config.yaml
arch: "vgg"
model: "image classifier"
horizontal_flip: true
num_classes: 9
activation: "silu"
stem: "single"
widths: [96, 192, 384]
lr: 0.0021
eps: 1e-06
ema_decay: 0.995
steps: 40000
epochs: 70.6
Rows from block 2 of a small image classifier, named by matrix and row number. Each number is 128 + 32 x the weight over its row's rms, rounded and kept within 0 to 255. All counts start at 0. After the name is the row's rms in percent of the matrix's.
Before each channel's rows are labels from the 100 images, of 14976, where the channel reaches its highest value: "responds to" is what is common among them. Only what is clearly more common there than usual is listed. The data: Sentinel-2 satellite tiles (TerraMesh). In brackets: how many of the 100.
# conv: 3x3 conv (model.blocks.2.conv.weight, 96x96x3x3, each kernel summed), inputs 0-95

responds to: snow or ice (54); main land cover: snow or ice (40)
conv.21 103 [123 106 169 153 104 174 130 121 133 179 130 113 135 125 119  95  71 112 166 144 125  86 135  80 122 114  88  47  81 167  98 148 115 171 136  92  84 118 101 133 149 159 221 135 103 128  87 172 168 120 149 113 115 193 104 112 152 192 153 139 109  58 106 110 122 142 108  90 141  54 109 149 146  77  93 124 131 133 101 138 162 155 184 163 118 109  87 134 165  86 134 143 115 125 107 117]

responds to: built area (82); crops (80); main land cover: crops (49)
conv.22 080 [132 138 104 129 101  96  80 121 122 139  95 110 150  89 170 112 124 105 184 133 137  98 134 130  87 170 147 145  80 142 129 160 115 165 118  59 169 147 112 151  97 170  97 109 101  81 138 156 192 139 103  75 108 126  80 119  77 201 149 121  80 143  79 128 118 139  84 116 122 116 141  82  80 104 133  38 139 136 113 151 109 137 115 146 153 104 164 130  26 100 134 140 123 149  82 107]

responds to: snow or ice (44); flooded vegetation (27)
conv.16 074 [ 65  90 197 125 108 156 134 153 135 145 161  84 110 145 139  97  75 114 163 131 118  58 109  78 116 125  93 109 106 162 102 169  94 143 143  81  86 133 130 133 131 171 149  63 111 135  95 180 200 102 135 105 122 136  91 128 122 137 123 138 112 101 170 113 126 108  96  37 114 120 108 133  92  58 162  54 125 128 140 132 143 180 159 135 118  91 150  84 110  95 148 155 154 157 155 131]

responds to: crops (81); built area (73); main land cover: crops (52)
conv.11 071 [115 105  66 149  90 118 118  96 128 141  97 130 177 119 104  93 137 121 178 158 101 129  87 146  86 153 132 119 109  92 173 147 176 130 128 160 123 156 137 142 150  31 206  98 129 132 138 177 116 139 150 128 170 113 130 137 134 148 100 113 144 122  81 119 111  77 116 120  75 110 117 184 172 124 144 103 119 100 101 109 142 188 152 188 167  91  84 184 171 124 190  91 123 190 110 115]

responds to: main land cover: snow or ice (37)
conv.63 062 [135 106 111 122 125  95 165  94 118 157 141 104 106 167 103 132 153 142  46 128 114  96 138  99 116  81 120 112 105 126 117 128  89 166 143  90 113 148 107  64 118 134  98 167  99 180  55 157 100 136 171 186  80 126 163 110 164  96 146 145  91 122 101 125 146 179 188 102 129 112  48  45 144 149 118 116 131 130 136 102 161  56 167 113 105 125 110 170 137  63 146 116 115 137 101 149]

responds to: built area (84); crops (79); main land cover: built area (38)
conv.50 111 [133 101 217  62 125 104  93 128  89  79 152 113  84 111 140 116 141 145 153  99 130 136  85  87 124 122 147 129 140 139 120 127 156 118   9 173 174 127  95  99 141  67 147 169 137 156  81  97 127 153  38  94 161 113  92 123 142 183 124 130 144  80 149 127 149  87 107 128  94 127 124 144  96 128 173 145 107 131 129 112 144 162 143 116 105 123 148  82 167 107  83 106 142  88 110 105]

responds to: main land cover: water (27)
conv.36 098 [ 80  17 139 138 129 176 115 141 132 150 125 120 124 130 104  73  43 148 210 115  95  74 136 103 167 129 101   0 130 147 114 145 139 117 115 106  91  65 131 153 156 135 171 129 135 122 113 114 127 123 116 113 125 133 115 119 138 119 101 128 115 124 139 123 132 131 104 111 117 142  87 167 118  63 120 174 127 100 133 144 154 128 139 139 134  84  85 139 175 130 100 138 157 105 151 128]

responds to: clouds (63)
conv.73 107 [111  98 129  64 112 117 138  57 142 139 132 125 153 108 139 118 139 100 135 144 108  95 106 153  67 104 144  91  47 123 139  73 132 175 132 100 136 133 162 122 121  77 142 112 138 102 135 106 126 120  91 146  82 178 146 108 137 104  91 108 162  77  94 143 104 139 138  86  80  79 127  90  99 137 159 123 110  97 107 131 120 130 118  60  24 129  80 150 137  88 112  72  74  80 107  91]

responds to: water (71); built area (65); main land cover: water (31)
conv.70 117 [ 57  57 121 132 143 166  97 133 167 154 110 131 140 113 115 128  51 125 172 106  47 109 150 128 137 164 136  77 125  50 108 143 162 151 120 156  82  64  97 116 115 140 116 113 155  94 163 140 115  87 141 105  91 136 103 106  95  77 105  43 123 132 134 140 118 164 132 145 135 168  76 118 123  98 113 146 121  33 125 127 107 127  78 111 126 111 117 138 123 152 103  83 155 115 113 120]

responds to: main land cover: crops (41)
conv.84 069 [117  90 120 162  96  67 119 134 165 155  68 128 225 103 112 136  77  77 182 150 108 145 104 114 128 147 133 111  59 131 123 157 188 146 159 126 152 156 109 160 130 114 122 115 104  98  93 165 126 150 142 144 146 134 117 111 160 117 177 149 121 124  70 101  73 115 112 146 121 184 121 119 128 128 157 113  95 130 113 158 149 130 141 187 161 129 129 184 116 148 203 117 137 234 131 122]

responds to: main land cover: crops (41)
conv.54 108 [ 69  99 163 143 136 162 130 173 117 123 100  27 104 144 124 156  87  92 204 127 132 117 118  41 140 121 147  99 104  87 138 155 148 125  69 179 176 154 118 126 154  89 104  62 146 123  69 162 112 129 113 116 153 130 113 123 138 159 127 117 140 148 160 132 136 193 135  83 104 185 130 174  75 121 173 125 133 126 154 122 117 116  60 111 172 121 183 124 133 124 134 122 147 155 121 112]

responds to: water (71); snow or ice (45); main land cover: water (38)
conv.37 076 [137 174 102  95 121 126 154 109 145 190 111 145 161 108 120 140 139 144 187 144 149 106 137 168 114 142 152 163  81 149 168 121 106 136 178 142 150 184 146 210 114 129 136  92 130  75 151 149 115 157 118 161 110 146 167  83 149 150 146 140 124 128 108 159 101  93 164 109 107  85 147 159  85 130  87  70 134 154  92 209 116 190 144  98 126 131 133 191  57  43 127 136 123 123 107  99]

responds to: built area (69); main land cover: built area (29)
conv.76 106 [148 137 103 136  88 134  92 132 108 165 137  70 147  76 144 111  89  87 187 158 154 113 104  61 141  97 137 120  81 167 132 152  92 169 137 180 150 172 129 141 100 135 124 100  79  26 111 175 102 165 113 103  79 176 113 131 159 164 140 156 122 135 115 100 153 122 110 108 117 138 139 105  20  91  82 150 120 169 125 133 134 129 155 145 160 135 166 109 163  93 150 118 116 156  98 112]

responds to: snow or ice (44)
conv.44 075 [137 128 184 119 148 113 154 135 135 167 106 163 137 211  78 108  83 129 153 139  69 122  93 135 124 123 107  88 101 115 117 141 147 220 147 119 142  86 128 119 114 141  98 174 132 181 132 157  81 146 117 165 113 126 146  98 139  56 121  92  80  99 104 118 154 208 158 134 126 147  28  91 116 136  74  96 119  86 142 113 129  82 126 147 105  76 122 123  96 129 157 124 134 136 149 156]

responds to: flooded vegetation (32)
conv.51 087 [121 102 158 106 131 134 104 162  80 132 143 171 146 138 116 115 122 131 169 136 121 119 129 173  84  89 101  79 120 119 124 189 109 182 210 111  79 101  84 146 134 129 137 164 102 145 157 172 150  95 146  88 108  87  75  90 183 157 138 118 125 135 154 109 111  48  93  90  91  91 116 139  63 106  94  65  97 124 129 168 148 107 149 158 127 110 133 144 116  36 132 120 157 129  99 160]

responds to: water (75); flooded vegetation (27)
conv.25 174 [ 87  46 135 130 131 135 108 136 122 131 119 149 125 120 113 119  65 135 175 111  19 126 133 130 148 135 129  62 125  52 123 133 138 129 113 142 128  72 128 132  76 122 103 121 136 119 135 117 118 109 127 113  83 143 116 134  83  87 126  31  98 129 143 119 119 132 111 145 126 141  34 116 122 118  94 134 123  14 139 129  65 134  82 125 127 133  98 124 127 130 109  77 133 114 136 128]

responds to: built area (72); crops (71); main land cover: crops (45)
conv.15 089 [116  95 154 131  96 135 140 130  98 146 127  85 161 136 145 104  66 122 170 157 113  87 132  70  85 125  84  63  64 166  73 158 141 156 121  83  96 119  58 142 106 177 169  90  85 138  79 135 179 136 103 102 110 132  89 127 116 237 101 118 108 103 112  92  91 133 104 142 140  66 131 145 129  95 117  92 127 116 125 147 130 168 158 142 113  84  89 163 131  77 135 128 127 130 114 135]

responds to: flooded vegetation (31)
conv.42 073 [129  96 187  78 137 135 162 102 104 126  88  71 150 165  90  98 118 143  67 185 137 129  59  84 176 138 144  90 141  91  96 133 157  82 186 128 121 118 140 170 110  52 159  92 127 137 161 133 104 143 116 154  57 114 138 121 134 145  90 122 127  68 127 112 138 154 122 100  69 124 133 106  96 143 115 175 122 133 121 180 145 126 147 121 127 122  80 168 164 107 158  68 126 110 130  57]

responds to: trees (88); crops (80); built area (72); main land cover: crops (57)
conv.14 074 [117 120  58 147  98 153 115 109 136 168  93 127 152 114  97 100  80  99 202 146 121 119 119 134  86 119  76  70  78 176 103 166 136 189 133  83  52 125 106 133 139 110 151 133 140  56 152 186 153 141 150 103  35 138  99  88 115 146 141 127 133 114  76  95 150 152 110 106  93 119 156 107 152 140 107 142 113 126 104 138 140 166 169 158 130  89 198 151 130 105 159 120 139 163 136 149]

responds to: built area (63); main land cover: crops (45)
conv.5 162 [100  75 157 133 122 151 115 131 137 136 105 149 132 121 121 129  89 133 179 110  27 162 121 137 114 192 138  83 149  50 122 124 162 143 109 164 147  57 129 113  85 143  76 113 130 120 126 125 105  94 124 123  92 151 129 135  84 100 143  39 115 145 133 124 121 154 121 151 146 142  50 111 139 124 115 135 113  16 115 115  72 140  56 109 127 127 107 137 128 136 119  73 127 131 117 124]

responds to: built area (91); crops (87); main land cover: crops (47); main land cover: built area (37)
conv.60 118 [114 100 195 147 133  96 119 125 116  24 132 138 112 117 158  99 121 156 167  99 118 140 134 100 127 129 123 121 116 138 153 129 133 151  34 163 124 140 117 134 158  80 177 116 148 104 100  99 137 165  82 124 166 109 131 123 159 170  84 121 159 117 144 135 144 115 122 137  81  71 109 189 182  90 142 152 153 112 130 129 147 243 152 145 148 138  86  60  86 132 116 173 115 135 108 133]

responds to: main land cover: water (28); flooded vegetation (27)
conv.27 079 [119 105 147 112 124 175 138  82 128 129 113  82 120 152 114  35 103 131 108 157 128 159  53  89 132 141 117 118 138  95 140 109 190 110 153 162  93 105 141 165 166  40 168 135 140 161 155 182 131 133 104 151 175  81 162 131 153 169  52 124 141 153  87 128 141 137 165 149  18 129 121 167 125 123 103 162  95 122 133 158 158 137 151 157 133 128 107 125 150 113 171 128 104 155 132 113]

responds to: built area (81); crops (74)
conv.28 090 [104  98 140 175 111 106 111  70 152  93  87 164 139  88  74  98 124 110 126 140 106 114 112 162 133 114  98  84  95 165 128 128 174 128 137 120 151 176 174  78 130  73 161 121 156 100 147 107 130 112 166 139  72 164 158 118 166 145 138 121 136  59  33  85 131 141 144 143  84 115 117 127 162 109 200  92  80 110 143 116 134 175 167 140  49 138 110 133 150  86 134  71 123 123 113 105]

responds to: crops (70); main land cover: crops (49)
conv.94 178 [ 89  76 145 135 129 146 108 137 136 140 102 148 131 121 120 131  81 139 177 110  12 150 130 136 124 162 132  90 136  42 138 128 157 143 123 168 138  74 125 124  87 140  91 118 134 125 145 129  96  92 136 112  96 152 113 127  91  92 132  25 111 133 133 134 127 144 118 142 135 138  39 119 131 122 106 140 116   4 140 128  75 143  72 115 133 134  99 137 123 130 116  85 138 123 125 129]

responds to: main land cover: crops (47)
conv.20 071 [143 146 119 112 104  96 146  89 111 148 101 115 116 159 122  91 136 103 124 114  86 128  56 112  85 133 109 125 136  30  88 114 169 197 131 161 140 125 126 147 128 120 143 158 128 165 111 134  82 133 155 123 185 118 110 125 149 107  67  59 103  99 115 136 150 199 125 156  59  75  71 181 118 100 152 122 104  73  96 129 142 118  94 143 106 110  91 146 176  72 141 146 125 158  97 166]

responds to: clouds (36)
conv.55 068 [167 146 166  76 152 147 147  95 126 188 120  93 144 128 116 138 134 140  99 168 143 175  14 101  75 161 116 107 139 137 123 160 145 132 118 114 110  80 160 137 129 117 105 178 117 178 103 196 147 130  80 124 111 148 120 166  83  72  87 158 114 133 124 108 122 117 130 118 121 124 119  75 138 123  67 118  65 155 110 139 128 106 104 156 145 129 121 201 138 129 184 108 104 210 130 102]

responds to: main land cover: crops (44); flooded vegetation (28)
conv.92 080 [159 108 161  98 115 109 137 121  79  76  53 137 105 143  85 104 161 117 147 121 143 152  96 117  89 122 115 120  99 107 138 151 140 121 175 105  52  86  52 163 131  78 137 195 150 174 105 151 142 145  93 150  95  46 136  90 110 110 139 131 112  92 115 142  91  72 159 157  48  70 121 117 150 105 107 108  98 150  53 155 128 119 132 139 110 100  99 102 110 101 129 123 123 135  97 120]

responds to: water (68); main land cover: water (28)
conv.83 098 [118  84 148 157  88 162 146 136 153 188 105 166 148 154 154 114  96 114 156 152  94  93 175 135 125 162 127  50 110 167 105 160 152 178 138 133  56  89 127 144 172 154 213 164 107  94 139 176 138 134 149 128 152 184 123 114 181 123 140 129 142  61  84 128 109 141 107  75 105 103  75 166 116  98 146 162  98 100 101 143 178 125 176 159 122 106  77 153 168 121 141 151 146 136 112 132]

responds to: main land cover: water (34)
conv.56 153 [131 126 120 106 138 147 116 118 138 157 116 149 156 113 134 107 122 131 170 107  53 144 130 152 123 161 128 112 151  42 112 131 147 168 103 122 157 115 145  97  40 117 122 119 126  88 126 126 147 117 129 123  81 185 124 107  77 110 108  26 113 111 141 149 120 103 112 174 130 126  81 122 122 115 126 130 125  30 101 103  38 118  81 118 107 124  77 181 144 108 109  51 115 116 123 122]

responds to: crops (66); main land cover: crops (46)
conv.68 092 [ 78  65 135 132  67 105 148 110  83 111 111  91 113 134 120 172  66 148 125  99 129  91 136  89 214  91 126  80 115 100  95 109  87  76 130 139 126 141 134  96 116  95  89 162 154 107  86  94  85 184 120 144  96  66 135 126 110 199 105 113 100 126 137 128 129 163 149 143 109 141  81 111 123 124 163  87 127 136 114  98 120 116 119  92 131  92 188 158 138  59 129 159  76 154 171 102]

responds to: flooded vegetation (38)
conv.79 087 [112 112 102 137 104 121 115 166  80 142 142 128 131  93 126 126 134 139 158 122 134  97 138 147  84  82 130  77 113 127 144 167  69 146 196 127 113 146 143 174 119 119 111 132 103  82 118 146 175 121 164 122  62 113 123  91 142 106 177 132 144 131 125 154 129  61 116  89 106 117 138  87  37 117  71  60 140 133 117 187 120 120 118 135 147 143 155 154 101  39 111  45 157 116  77 158]

responds to: snow or ice (56); main land cover: snow or ice (51)
conv.7 097 [147 164 116 120 114 120 147 152  90 129 105 169 126 169 131 133 161 109 142 137 174  12 137 168 144 115 115 125 108 145 104 160 151 112  51 139  73 115  89 156 127  96 147 206 105 139 154  97 111 136  94 134 111  97 141 129 105 143  89 157 142 131 146 149 113 137 138  96  76  40 153 147  74 145  71  66 124 180 115 158 149 156 159  95 123 117 139 148 159  52 109 127 147 110 125 146]

responds to: main land cover: crops (41)
conv.33 119 [ 78 103 153  80 111  93  90 136 131 124 134 161 142  91 140 158 101 150 182 100  71 133 129 162  93  95  76 110 105  67 167 123 110 152 180 125 127 118 143 144  79 122  91 124 119 111 152 109 132 110 133  92  59 148  96 115 102 130 112  40 136 116 168  85 144 106  82  68 114 121  54 104  94 107 134  98 138  55 130 136  56 122  88 125 115 147 125 140 135  77 108  91 142 100 135  93]

responds to: main land cover: water (27)
conv.24 114 [142 160  63  87 114 135 105  90 142 165 106 106 161  76 135  91 167 119 152 134 165 113 131 121 144 116 111 149 114 147 165 105 101 132  23 136 189 148 169 177 159 127 144 109 112  52  68 136  76 145  64 126 130 146 142 111 177 116  86 161 168 141  55 122 132 139 128  97 132 141 149 136 101 150 132 141  96 170 112 181 162 117 143 133 133 124  73 148 205 127 145 141  90 140 135 127]

responds to: main land cover: crops (41); flooded vegetation (28)
conv.89 068 [117  75 182 138  51  94 111 137 149 137  99 130 131  97 133 120  72 124 150 182 125  90 120 132 150  86 109 112 124 187 141 161 117 135 158 108  86 133 150  90 170 139 167 149  90  91 102 157 159 164 148  91 165 184  96 147 181 135  88 165 170 111 126  61 103 179 104  90 122 146  81 139 166  84 195 119 124 134 110  81 177 134 151 145 117  91 145 118 117 128 188 151 149 173 102 131]

responds to: clouds (70); main land cover: trees (44); flooded vegetation (28)
conv.52 091 [149  94 242 143  87 158 124 133 169 130 119 121 187 120 148 107 100 123 139 175 108 106 151 116 119 134  53 129 132 137 187 141 114 141 107 144 114 151 111 107 130 129 157 119  79 146 121 135 130 129 119  96 146 184  98 107 154 150 116 135 165  96 125  73  76  97  88  66 149  74 122 173 143  57 179 113 139 116 125 105 148 193 136 130 125 104  67 152 161  94 155  92 161 156 109  83]

responds to: flooded vegetation (40); main land cover: snow or ice (36)
conv.62 060 [ 90 159 119 116 108 120 145 131  58 185  76 167 181 102 180 120 103  85 158 143 145 130 104 175  89  31 138 104 108 149 113 181 152 155 111 184 120 102  62 129 129  80 118  81 116 139 145 179 120 119 125 134 121 125 127  99 155 132 104 122  63 103 143 100  67  99 133 118  85 124 133 146 124 141  49  99  76 135  75 123 119 107 108  85 139 107 131 179 120  98 128 114 126 115 112 158]

responds to: main land cover: crops (41)
conv.43 084 [124 163 168 121  65 151  83 123 156 149  95 134  96  98 124 130 158 103 113 127 148 118  98 165  88 126 106 146 151 111 174 139 143 133 137 168 151 134 133 140  52 123  66 153 107 126 188 167 162  72 145 100 151 157 110 143 100  56  47 112 188  68  96 132 135 150 115  69  84 137 138 103 148  74 146 122 124 140 116 139  66 162  86 114 119  96  82 153 100 151 143 158 172 148  95 125]

responds to: main land cover: crops (43)
conv.67 084 [130 134 115 116 148 150 107 118 107 147 135 164 146 141 158  86 154  71 143 149 161  98 115 153 121 133 126 116 126 138  71 139 154 123 156  64  74 102  55 130 138 109 166 191 141 112 121 158 155 127 126  88 173 101  94 127 147 161 140 160  65 114 133 121 113  40  83 120 106  25 118 168 104 125  99  97 124 174  92 140 162  95 163 173 138 110 144 154 178  57 150 159 108 141 115 129]

responds to: clouds (36)
conv.31 117 [156 134  95 102 126 114  92 120  95 136 140 139 114  84 123 103 134 139 171 143 183 153 108 126 145 124 123 112 106 190 118 148 159 126  77 168 197 175 112 159 192  92 202 132 127  97  94 102 115 166 103 107 158 129 122 141 212 149  95 186 138 116 123 100 141  47  88 103 103 140 164 170  96 134 140 146 105 182 116 170 202 114 189 127 105  98 140 130 175 135 122 129 136 113 162 127]

responds to: crops (76); built area (70); main land cover: crops (42)
conv.88 076 [149 105 145 172 124 108 145 151 106 132 120 160 171 181 111  90 144  94 115 198 137  99 101 162 102 144 101  82 112 180 108 191 125 178 113 100 107 122  84 121 100 157 113 138  91 124 151 172 167 134 161 119  57 134 103  91 124 178  97 109 133 121  89  66  57 140  96 124 112  90 161  88 131  92 150  74  99 124 112 135 128 184 177 175 129 122 127 149 110 114 189  92 138 186 123  99]

responds to: built area (68); crops (67); main land cover: crops (44)
conv.41 088 [149 145 150 124 105  53 112 134 128  55 120 115  92  94  94 146 171 114  94 101 162  95 125 118  59 141 132 144 100 149 179 143 141 144  62 179 169 158 122  99 151  86 168 176 100 130 107  90 153 100 122 149 118 125 157 104 144  82 161 149 189 111 104 125  93 102 151  98  88 164 161 132 139 136 169 100  92 158 122 134 153 159 163  70  66 107 142  58  82 167 124 103 123 119  87 112]

responds to: water (73); main land cover: water (29)
conv.49 175 [ 90  35 140 132 125 144 110 137 114 137 121 146 121 123 114 116  66 134 179 109  21 129 137 127 148 143 127  45 132  62 123 139 136 133 117 146 124  67 124 136  80 126  99 127 126 120 139 123 118 103 133 113  88 147 115 136  82  90 138  36 104 127 138 115 124 136 116 134 130 144  34 111 123 121  89 138 117  21 134 135  72 135  83 125 132 127 103 122 125 141 110  81 133 115 135 140]