Rows from block 4 of a small image classifier, named by matrix and row number. Each number is 128 + 24 x the weight over its row's rms, rounded and kept within 0 to 255. All counts start at 0. Numbers have three digits each. After the name is the row's rms in percent of the matrix's.
After each channel's rows are labels from the 100 images, of 14976, where the channel reaches its highest value: "responds to" is what is common among them; "lies over" is the class under the peak. Only what is clearly more common there than usual is listed. The data: Sentinel-2 satellite tiles (TerraMesh). In brackets: how many of the 100, against the usual share in percent.
# conv: 3x3 conv (model.blocks.4.conv.weight, 192x96x3x3, each kernel summed), inputs 0-95

conv.77 096:162133126162143135079120157122108141131130109143122125126168161134161120148095061164105139146127136135143116160093128144130090107128132156170130092124129130127172120141116105104148122137133145104141099174046133125149137131117112107084151129139113081131142094084134108124132140163103139115
responds to: water (67 vs 40.5); clouds (34 vs 15.5); flooded vegetation (26 vs 10.2)
lies over: water (27 vs 10.9)

conv.37 061:108088157152067105093095093114128158087105117114133106143150142134104111123125141141135161122109079119091094120117117118101133115126130168116120165124108145136121106138127144175133137154113138116147108121136134146156153134147118187141081152141140114146184116091110171109094163152111157124
responds to: built area (84 vs 37.5); crops (81 vs 38.9); main land cover: crops (50 vs 20.2)
lies over: crops (40 vs 17.3); built area (34 vs 5.3)

conv.122 087:091108138120150125136128079158116142116143129124134099100076170126144114122128116085119129112102123104163149040140131086125141123169133107118114120133118131143110169147126133093090127135164162134129131108113154121086142145140130091124099132110162130136145132157089132142144090096118149180
responds to: clouds (45 vs 15.5); main land cover: crops (43 vs 20.2)
lies over: clouds (27 vs 2.7)

conv.0 092:114126142158094149154129123138117145126126130112103136117136142092146132103139130132116100146157129089159117122107117095154123141131147128134139160107092145131164119122119100118134134133122129056133140136126147122123126150126099131177104148130145093157156030130138103033116121145140143142
responds to: snow or ice (92 vs 20.6); main land cover: snow or ice (82 vs 14.6)
lies over: snow or ice (82 vs 13.9)

conv.5 101:157137153169097117172126112134127138112234132125146138100101136121110141108143143114133105111102093160126128129149105146122139112134116127127085119109152138112071138144129111082123158139149166160112098143162123139119138126101147137100152127121170147126124125140129177157117109113102085145
responds to: flooded vegetation (57 vs 10.2)
lies over: water (27 vs 10.9)

conv.173 112:132095118161133132124150108156123133132127112143125110107117218120154117121141136105109129132120109123164124075128130123143136127214122114150139127149105123153124184132138123122119142123153175129127124148108183131114138142153119139115124126145161147169122135164126134137155118110134160204
responds to: clouds (66 vs 15.5); crops (66 vs 38.9); built area (63 vs 37.5); main land cover: crops (41 vs 20.2)
lies over: clouds (34 vs 2.7)

conv.13 110:098115104148105163121131116120124132136108116134078126111111146069142143079138117101105124153148134115141106099117107065160121126151127104141145122125057105140149106119122110096136128087107128062145140140124141123113125142086092104170096132129133123148116093129148112077108110118139155146
responds to: snow or ice (63 vs 20.6); main land cover: snow or ice (45 vs 14.6); clouds (40 vs 15.5)
lies over: snow or ice (52 vs 13.9); clouds (36 vs 2.7)

conv.179 112:164132133134137113151153123110110151116155128132153141025142128135148128123117041129138109098099113107153111104127140167133136146118142143159151138120142153115144117146121108048104140136129119141131106154137143113138148147170143173140138115124114132161150132123101159139135138169127132129
responds to: crops (64 vs 38.9); main land cover: crops (49 vs 20.2)
lies over: crops (51 vs 17.3)

conv.1 108:144138168152094116082084110120099136134159134118123103149108136103148121094080139095151119117129100138176080116111095146142118132120111112122145141146083184129087111110098091142075134176119126134147093120091150100118115161129115143107132142161143154140170131132105149129154117124120146130
responds to: built area (74 vs 37.5); main land cover: built area (38 vs 4.6)
lies over: built area (53 vs 5.3)

conv.65 113:127134168140128149127144097109125116082145123119141181126150111133156132129137097140127095149133132018147150135133135119127134138115119127136087149103151175123103126145124130145142139176153119117103116128132130122137131132149131149123130123126156098140142052133129123049095137146132118137
responds to: main land cover: water (50 vs 11.2); snow or ice (46 vs 20.6); main land cover: snow or ice (38 vs 14.6)
lies over: water (58 vs 10.9); snow or ice (39 vs 13.9)

conv.74 097:116127160143172139109109141100128079129107137114136133186154109131142135134090131141125119147148156131173156122122133144148170119094098129108171128160133156172104112178105145151122126136144102112173135094115122108144124155182135119135141146170120130155127141130167088135168145125150145075
responds to: built area (74 vs 37.5); crops (67 vs 38.9); clouds (37 vs 15.5); main land cover: built area (29 vs 4.6)
lies over: built area (34 vs 5.3)

conv.26 101:129121177144108145173126118130107145140172125111112183109101095096138120093135138088125116148135111121147092131098100108138128136111112087131098167116101180117131115078114103116096084181113116118118106136126131114095127149118121152151094096141113146128154093148122126083087098123120141128
responds to: snow or ice (97 vs 20.6); main land cover: snow or ice (91 vs 14.6)
lies over: snow or ice (93 vs 13.9)

conv.42 104:110152094114143057107112127125139162131106119131129059135135159128089147133111137135128139053106147130080142102121149114049106147133132127128129130127120069077138130117139146150156126093136138104131116135111111146131123133098122139152121142099156122097155126099096121122148129132107118125
responds to: crops (71 vs 38.9); main land cover: crops (50 vs 20.2)
lies over: crops (45 vs 17.3)

conv.29 120:130112150163126137138117121147115119136143112112069155122095142065172108078122164089107136134119103111153091108126132118129120123120122076127098134140078148127142124101116115113108121168095135100111116141130133115081159127159073130108123131101129149170131112119123136089135084078126134129
responds to: snow or ice (94 vs 20.6); main land cover: snow or ice (90 vs 14.6)
lies over: snow or ice (90 vs 13.9)

conv.112 105:120133094162164072064120121122168158143110136138136073098121154137118130136126138135130141070103120138102142124140129103066102140157109130158130125128128066145142131116170136121156108102139140106127106172095133161131136091088132119098126155119172103134143137115109133132146137125111129150
responds to: clouds (49 vs 15.5); main land cover: crops (42 vs 20.2)
lies over: crops (38 vs 17.3)

conv.101 102:102098109180123166093137126139157099096152162130117147097089111117170135110136131081139128161133103129157132150126117094159124134143132091158144095132122105156114091127141128104152137118100101148135145156124132133094134069144132152148129129109101170155132159079141102148130095075141146119
responds to: clouds (92 vs 15.5); main land cover: clouds (27 vs 2.5)
lies over: clouds (90 vs 2.7)

conv.75 083:130134145105118107142138092158110142108182130100156160113122117146142118122173132128130125087138122128156156106125121136097123134140161138126166107108169156087151157149128128145075119141169106107161121104145131122126177094177138128127159108103117106160160122099067126120154118162112104161
responds to: flooded vegetation (30 vs 10.2)
lies over: water (27 vs 10.9)

conv.171 116:120110105074158105127138136142118160134128135124132137150110144146067127146139128129121120091120134115103128068134128117086132121144134123106135110110160080060158134133138122161093171082157153105129118089135161136130088124085138074138131132124148113075112112145107134120126127128091150144
responds to: water (67 vs 40.5); main land cover: water (29 vs 11.2); flooded vegetation (26 vs 10.2)
lies over: water (48 vs 10.9)

conv.56 095:120125088109123123120118163165154166086126147143140128149117146145102110157141100135123073108148130116112162133149119149124111135129164119128150123072167051105162144143147134134131167070163148147134159119148137148120117066105153115130144136152140092119137138132133164137102104104121130127
responds to: flooded vegetation (39 vs 10.2)
lies over: water (44 vs 10.9)

conv.55 108:138124091159133144146115146153128103123122140171085113127095145093169119098129097093126147133139108104146104122143117110159128116144135098158123068125066103165131121156115133123139129094126133051120187155161134129094140135158093097126120153149123136144119113125130135116141098100135162119
responds to: clouds (96 vs 15.5)
lies over: clouds (93 vs 2.7)

conv.61 074:150111193115110126159139129136120129122166136124160123145125102158124123149184104120127128122116136120147128135131121159148157117107124128107112154106161220134133141086112114155143127208155136084114128103135145108129084120160161168145117151118104109151126113165148126127139137138115140124
responds to: crops (75 vs 38.9); built area (74 vs 37.5); main land cover: crops (50 vs 20.2)
lies over: crops (43 vs 17.3)

conv.113 110:132132086077120100156097141173103142133125134126127122155101144128083106147106104124126130084142149124083138121088148115090119144152152119095144140115119058054136148107104116154140157075144144118137118095133142110146129145084148131130142106138151138077114119109126131139135131145127158137
responds to: water (86 vs 40.5); flooded vegetation (52 vs 10.2)
lies over: water (58 vs 10.9)

conv.143 113:098092121174135146120119121130152178129127141143084125153101160071157128086103166104128104144129110146138092124134148088136139142133108109148123117098067110151166096144148148125168116141067163109101115155113121158118143114136089122127101108099129139155148092106141114107125122114140135127
responds to: clouds (78 vs 15.5); main land cover: clouds (26 vs 2.5)
lies over: clouds (65 vs 2.7)

conv.169 087:125159146116118093099145063146148170125149133116150108089145153141131131131131120147132121072106126146158137040135147142085139135142135146134118096113148131100151160177173130103112122139149150092133104131108130156142162133125136096125122120118142085114173125134080139125139137153121113141
responds to: main land cover: crops (41 vs 20.2)
lies over: crops (38 vs 17.3)

conv.89 089:118147183152104143128091141114111164127178105125118125128128113111157140114092135105131139148120119141144126138138122124132158136107123090137127168117123203104135099075109138128120154221127126143137098143107124095097134119091125164087117133162171137116144145131130153141118106114111116113
responds to: main land cover: snow or ice (37 vs 14.6)
lies over: snow or ice (37 vs 13.9)

conv.186 077:103109144133111124131144057143137153151125138109123139134160106121172142115165181127122142107144113127171120112105135089140121156144108111118135114133137175118164126157132105142139094149128117140158142110134102131119130112131122058168103066097111145114160160068121095128114118120150110144
responds to: crops (70 vs 38.9); main land cover: crops (48 vs 20.2)
lies over: trees (43 vs 20.3)

conv.60 092:165105163152147101131110109096125131142127146086133124050118132120138106113143176103140130076110096155140120099128122113114123124137081110118154127138138156087124130114108082089125130146135154113144087148104156122111133147131129105127130150053128157124138139135096069135146116115123143151
responds to: built area (62 vs 37.5); main land cover: crops (43 vs 20.2)
lies over: trees (41 vs 20.3); crops (39 vs 17.3)

conv.157 098:096097141131107133124113120082089146128125101129156153108130143140117093127144132136101149144137090112106054140108115105128104110139146150137151148151147130114145079139099083125103150124129138146134099144144170103134089114161152188105074190131149137141149142120117152128149129126129162150
responds to: built area (85 vs 37.5); crops (84 vs 38.9); main land cover: crops (67 vs 20.2)
lies over: crops (54 vs 17.3)

conv.187 072:155126143134100137106164145140129117139163142118145131102084137140112128131162157109135115135141138167130120116111121114121116113154116130131134139054143134096143139131131128167122103143146133129136091135121149142121122001133135092139137120122102058146114100136123102119109112132111138159
responds to: main land cover: crops (50 vs 20.2)
lies over: crops (50 vs 17.3)

conv.59 099:140100087099113135147085138144109103112158089106131144161118157118103116128088134127103121136123150128091168143120156112135136144145141117098154139126103065108107146110099135157165163080138117112147100106142124102131163096098137169136167093101169138091123128107140179135146136148112148128
responds to: water (85 vs 40.5); flooded vegetation (57 vs 10.2)
lies over: water (45 vs 10.9)

conv.165 111:133140142153131124114102114170118090080150113147134162167131135138142088138146157140108088118098074153158164139187132151114117107150155145133132069113155142152123154142116132146130161148112139137116146145125145119115191120160118146120153125099120156158112108124085168131116115138104108161
responds to: clouds (93 vs 15.5)
lies over: clouds (86 vs 2.7)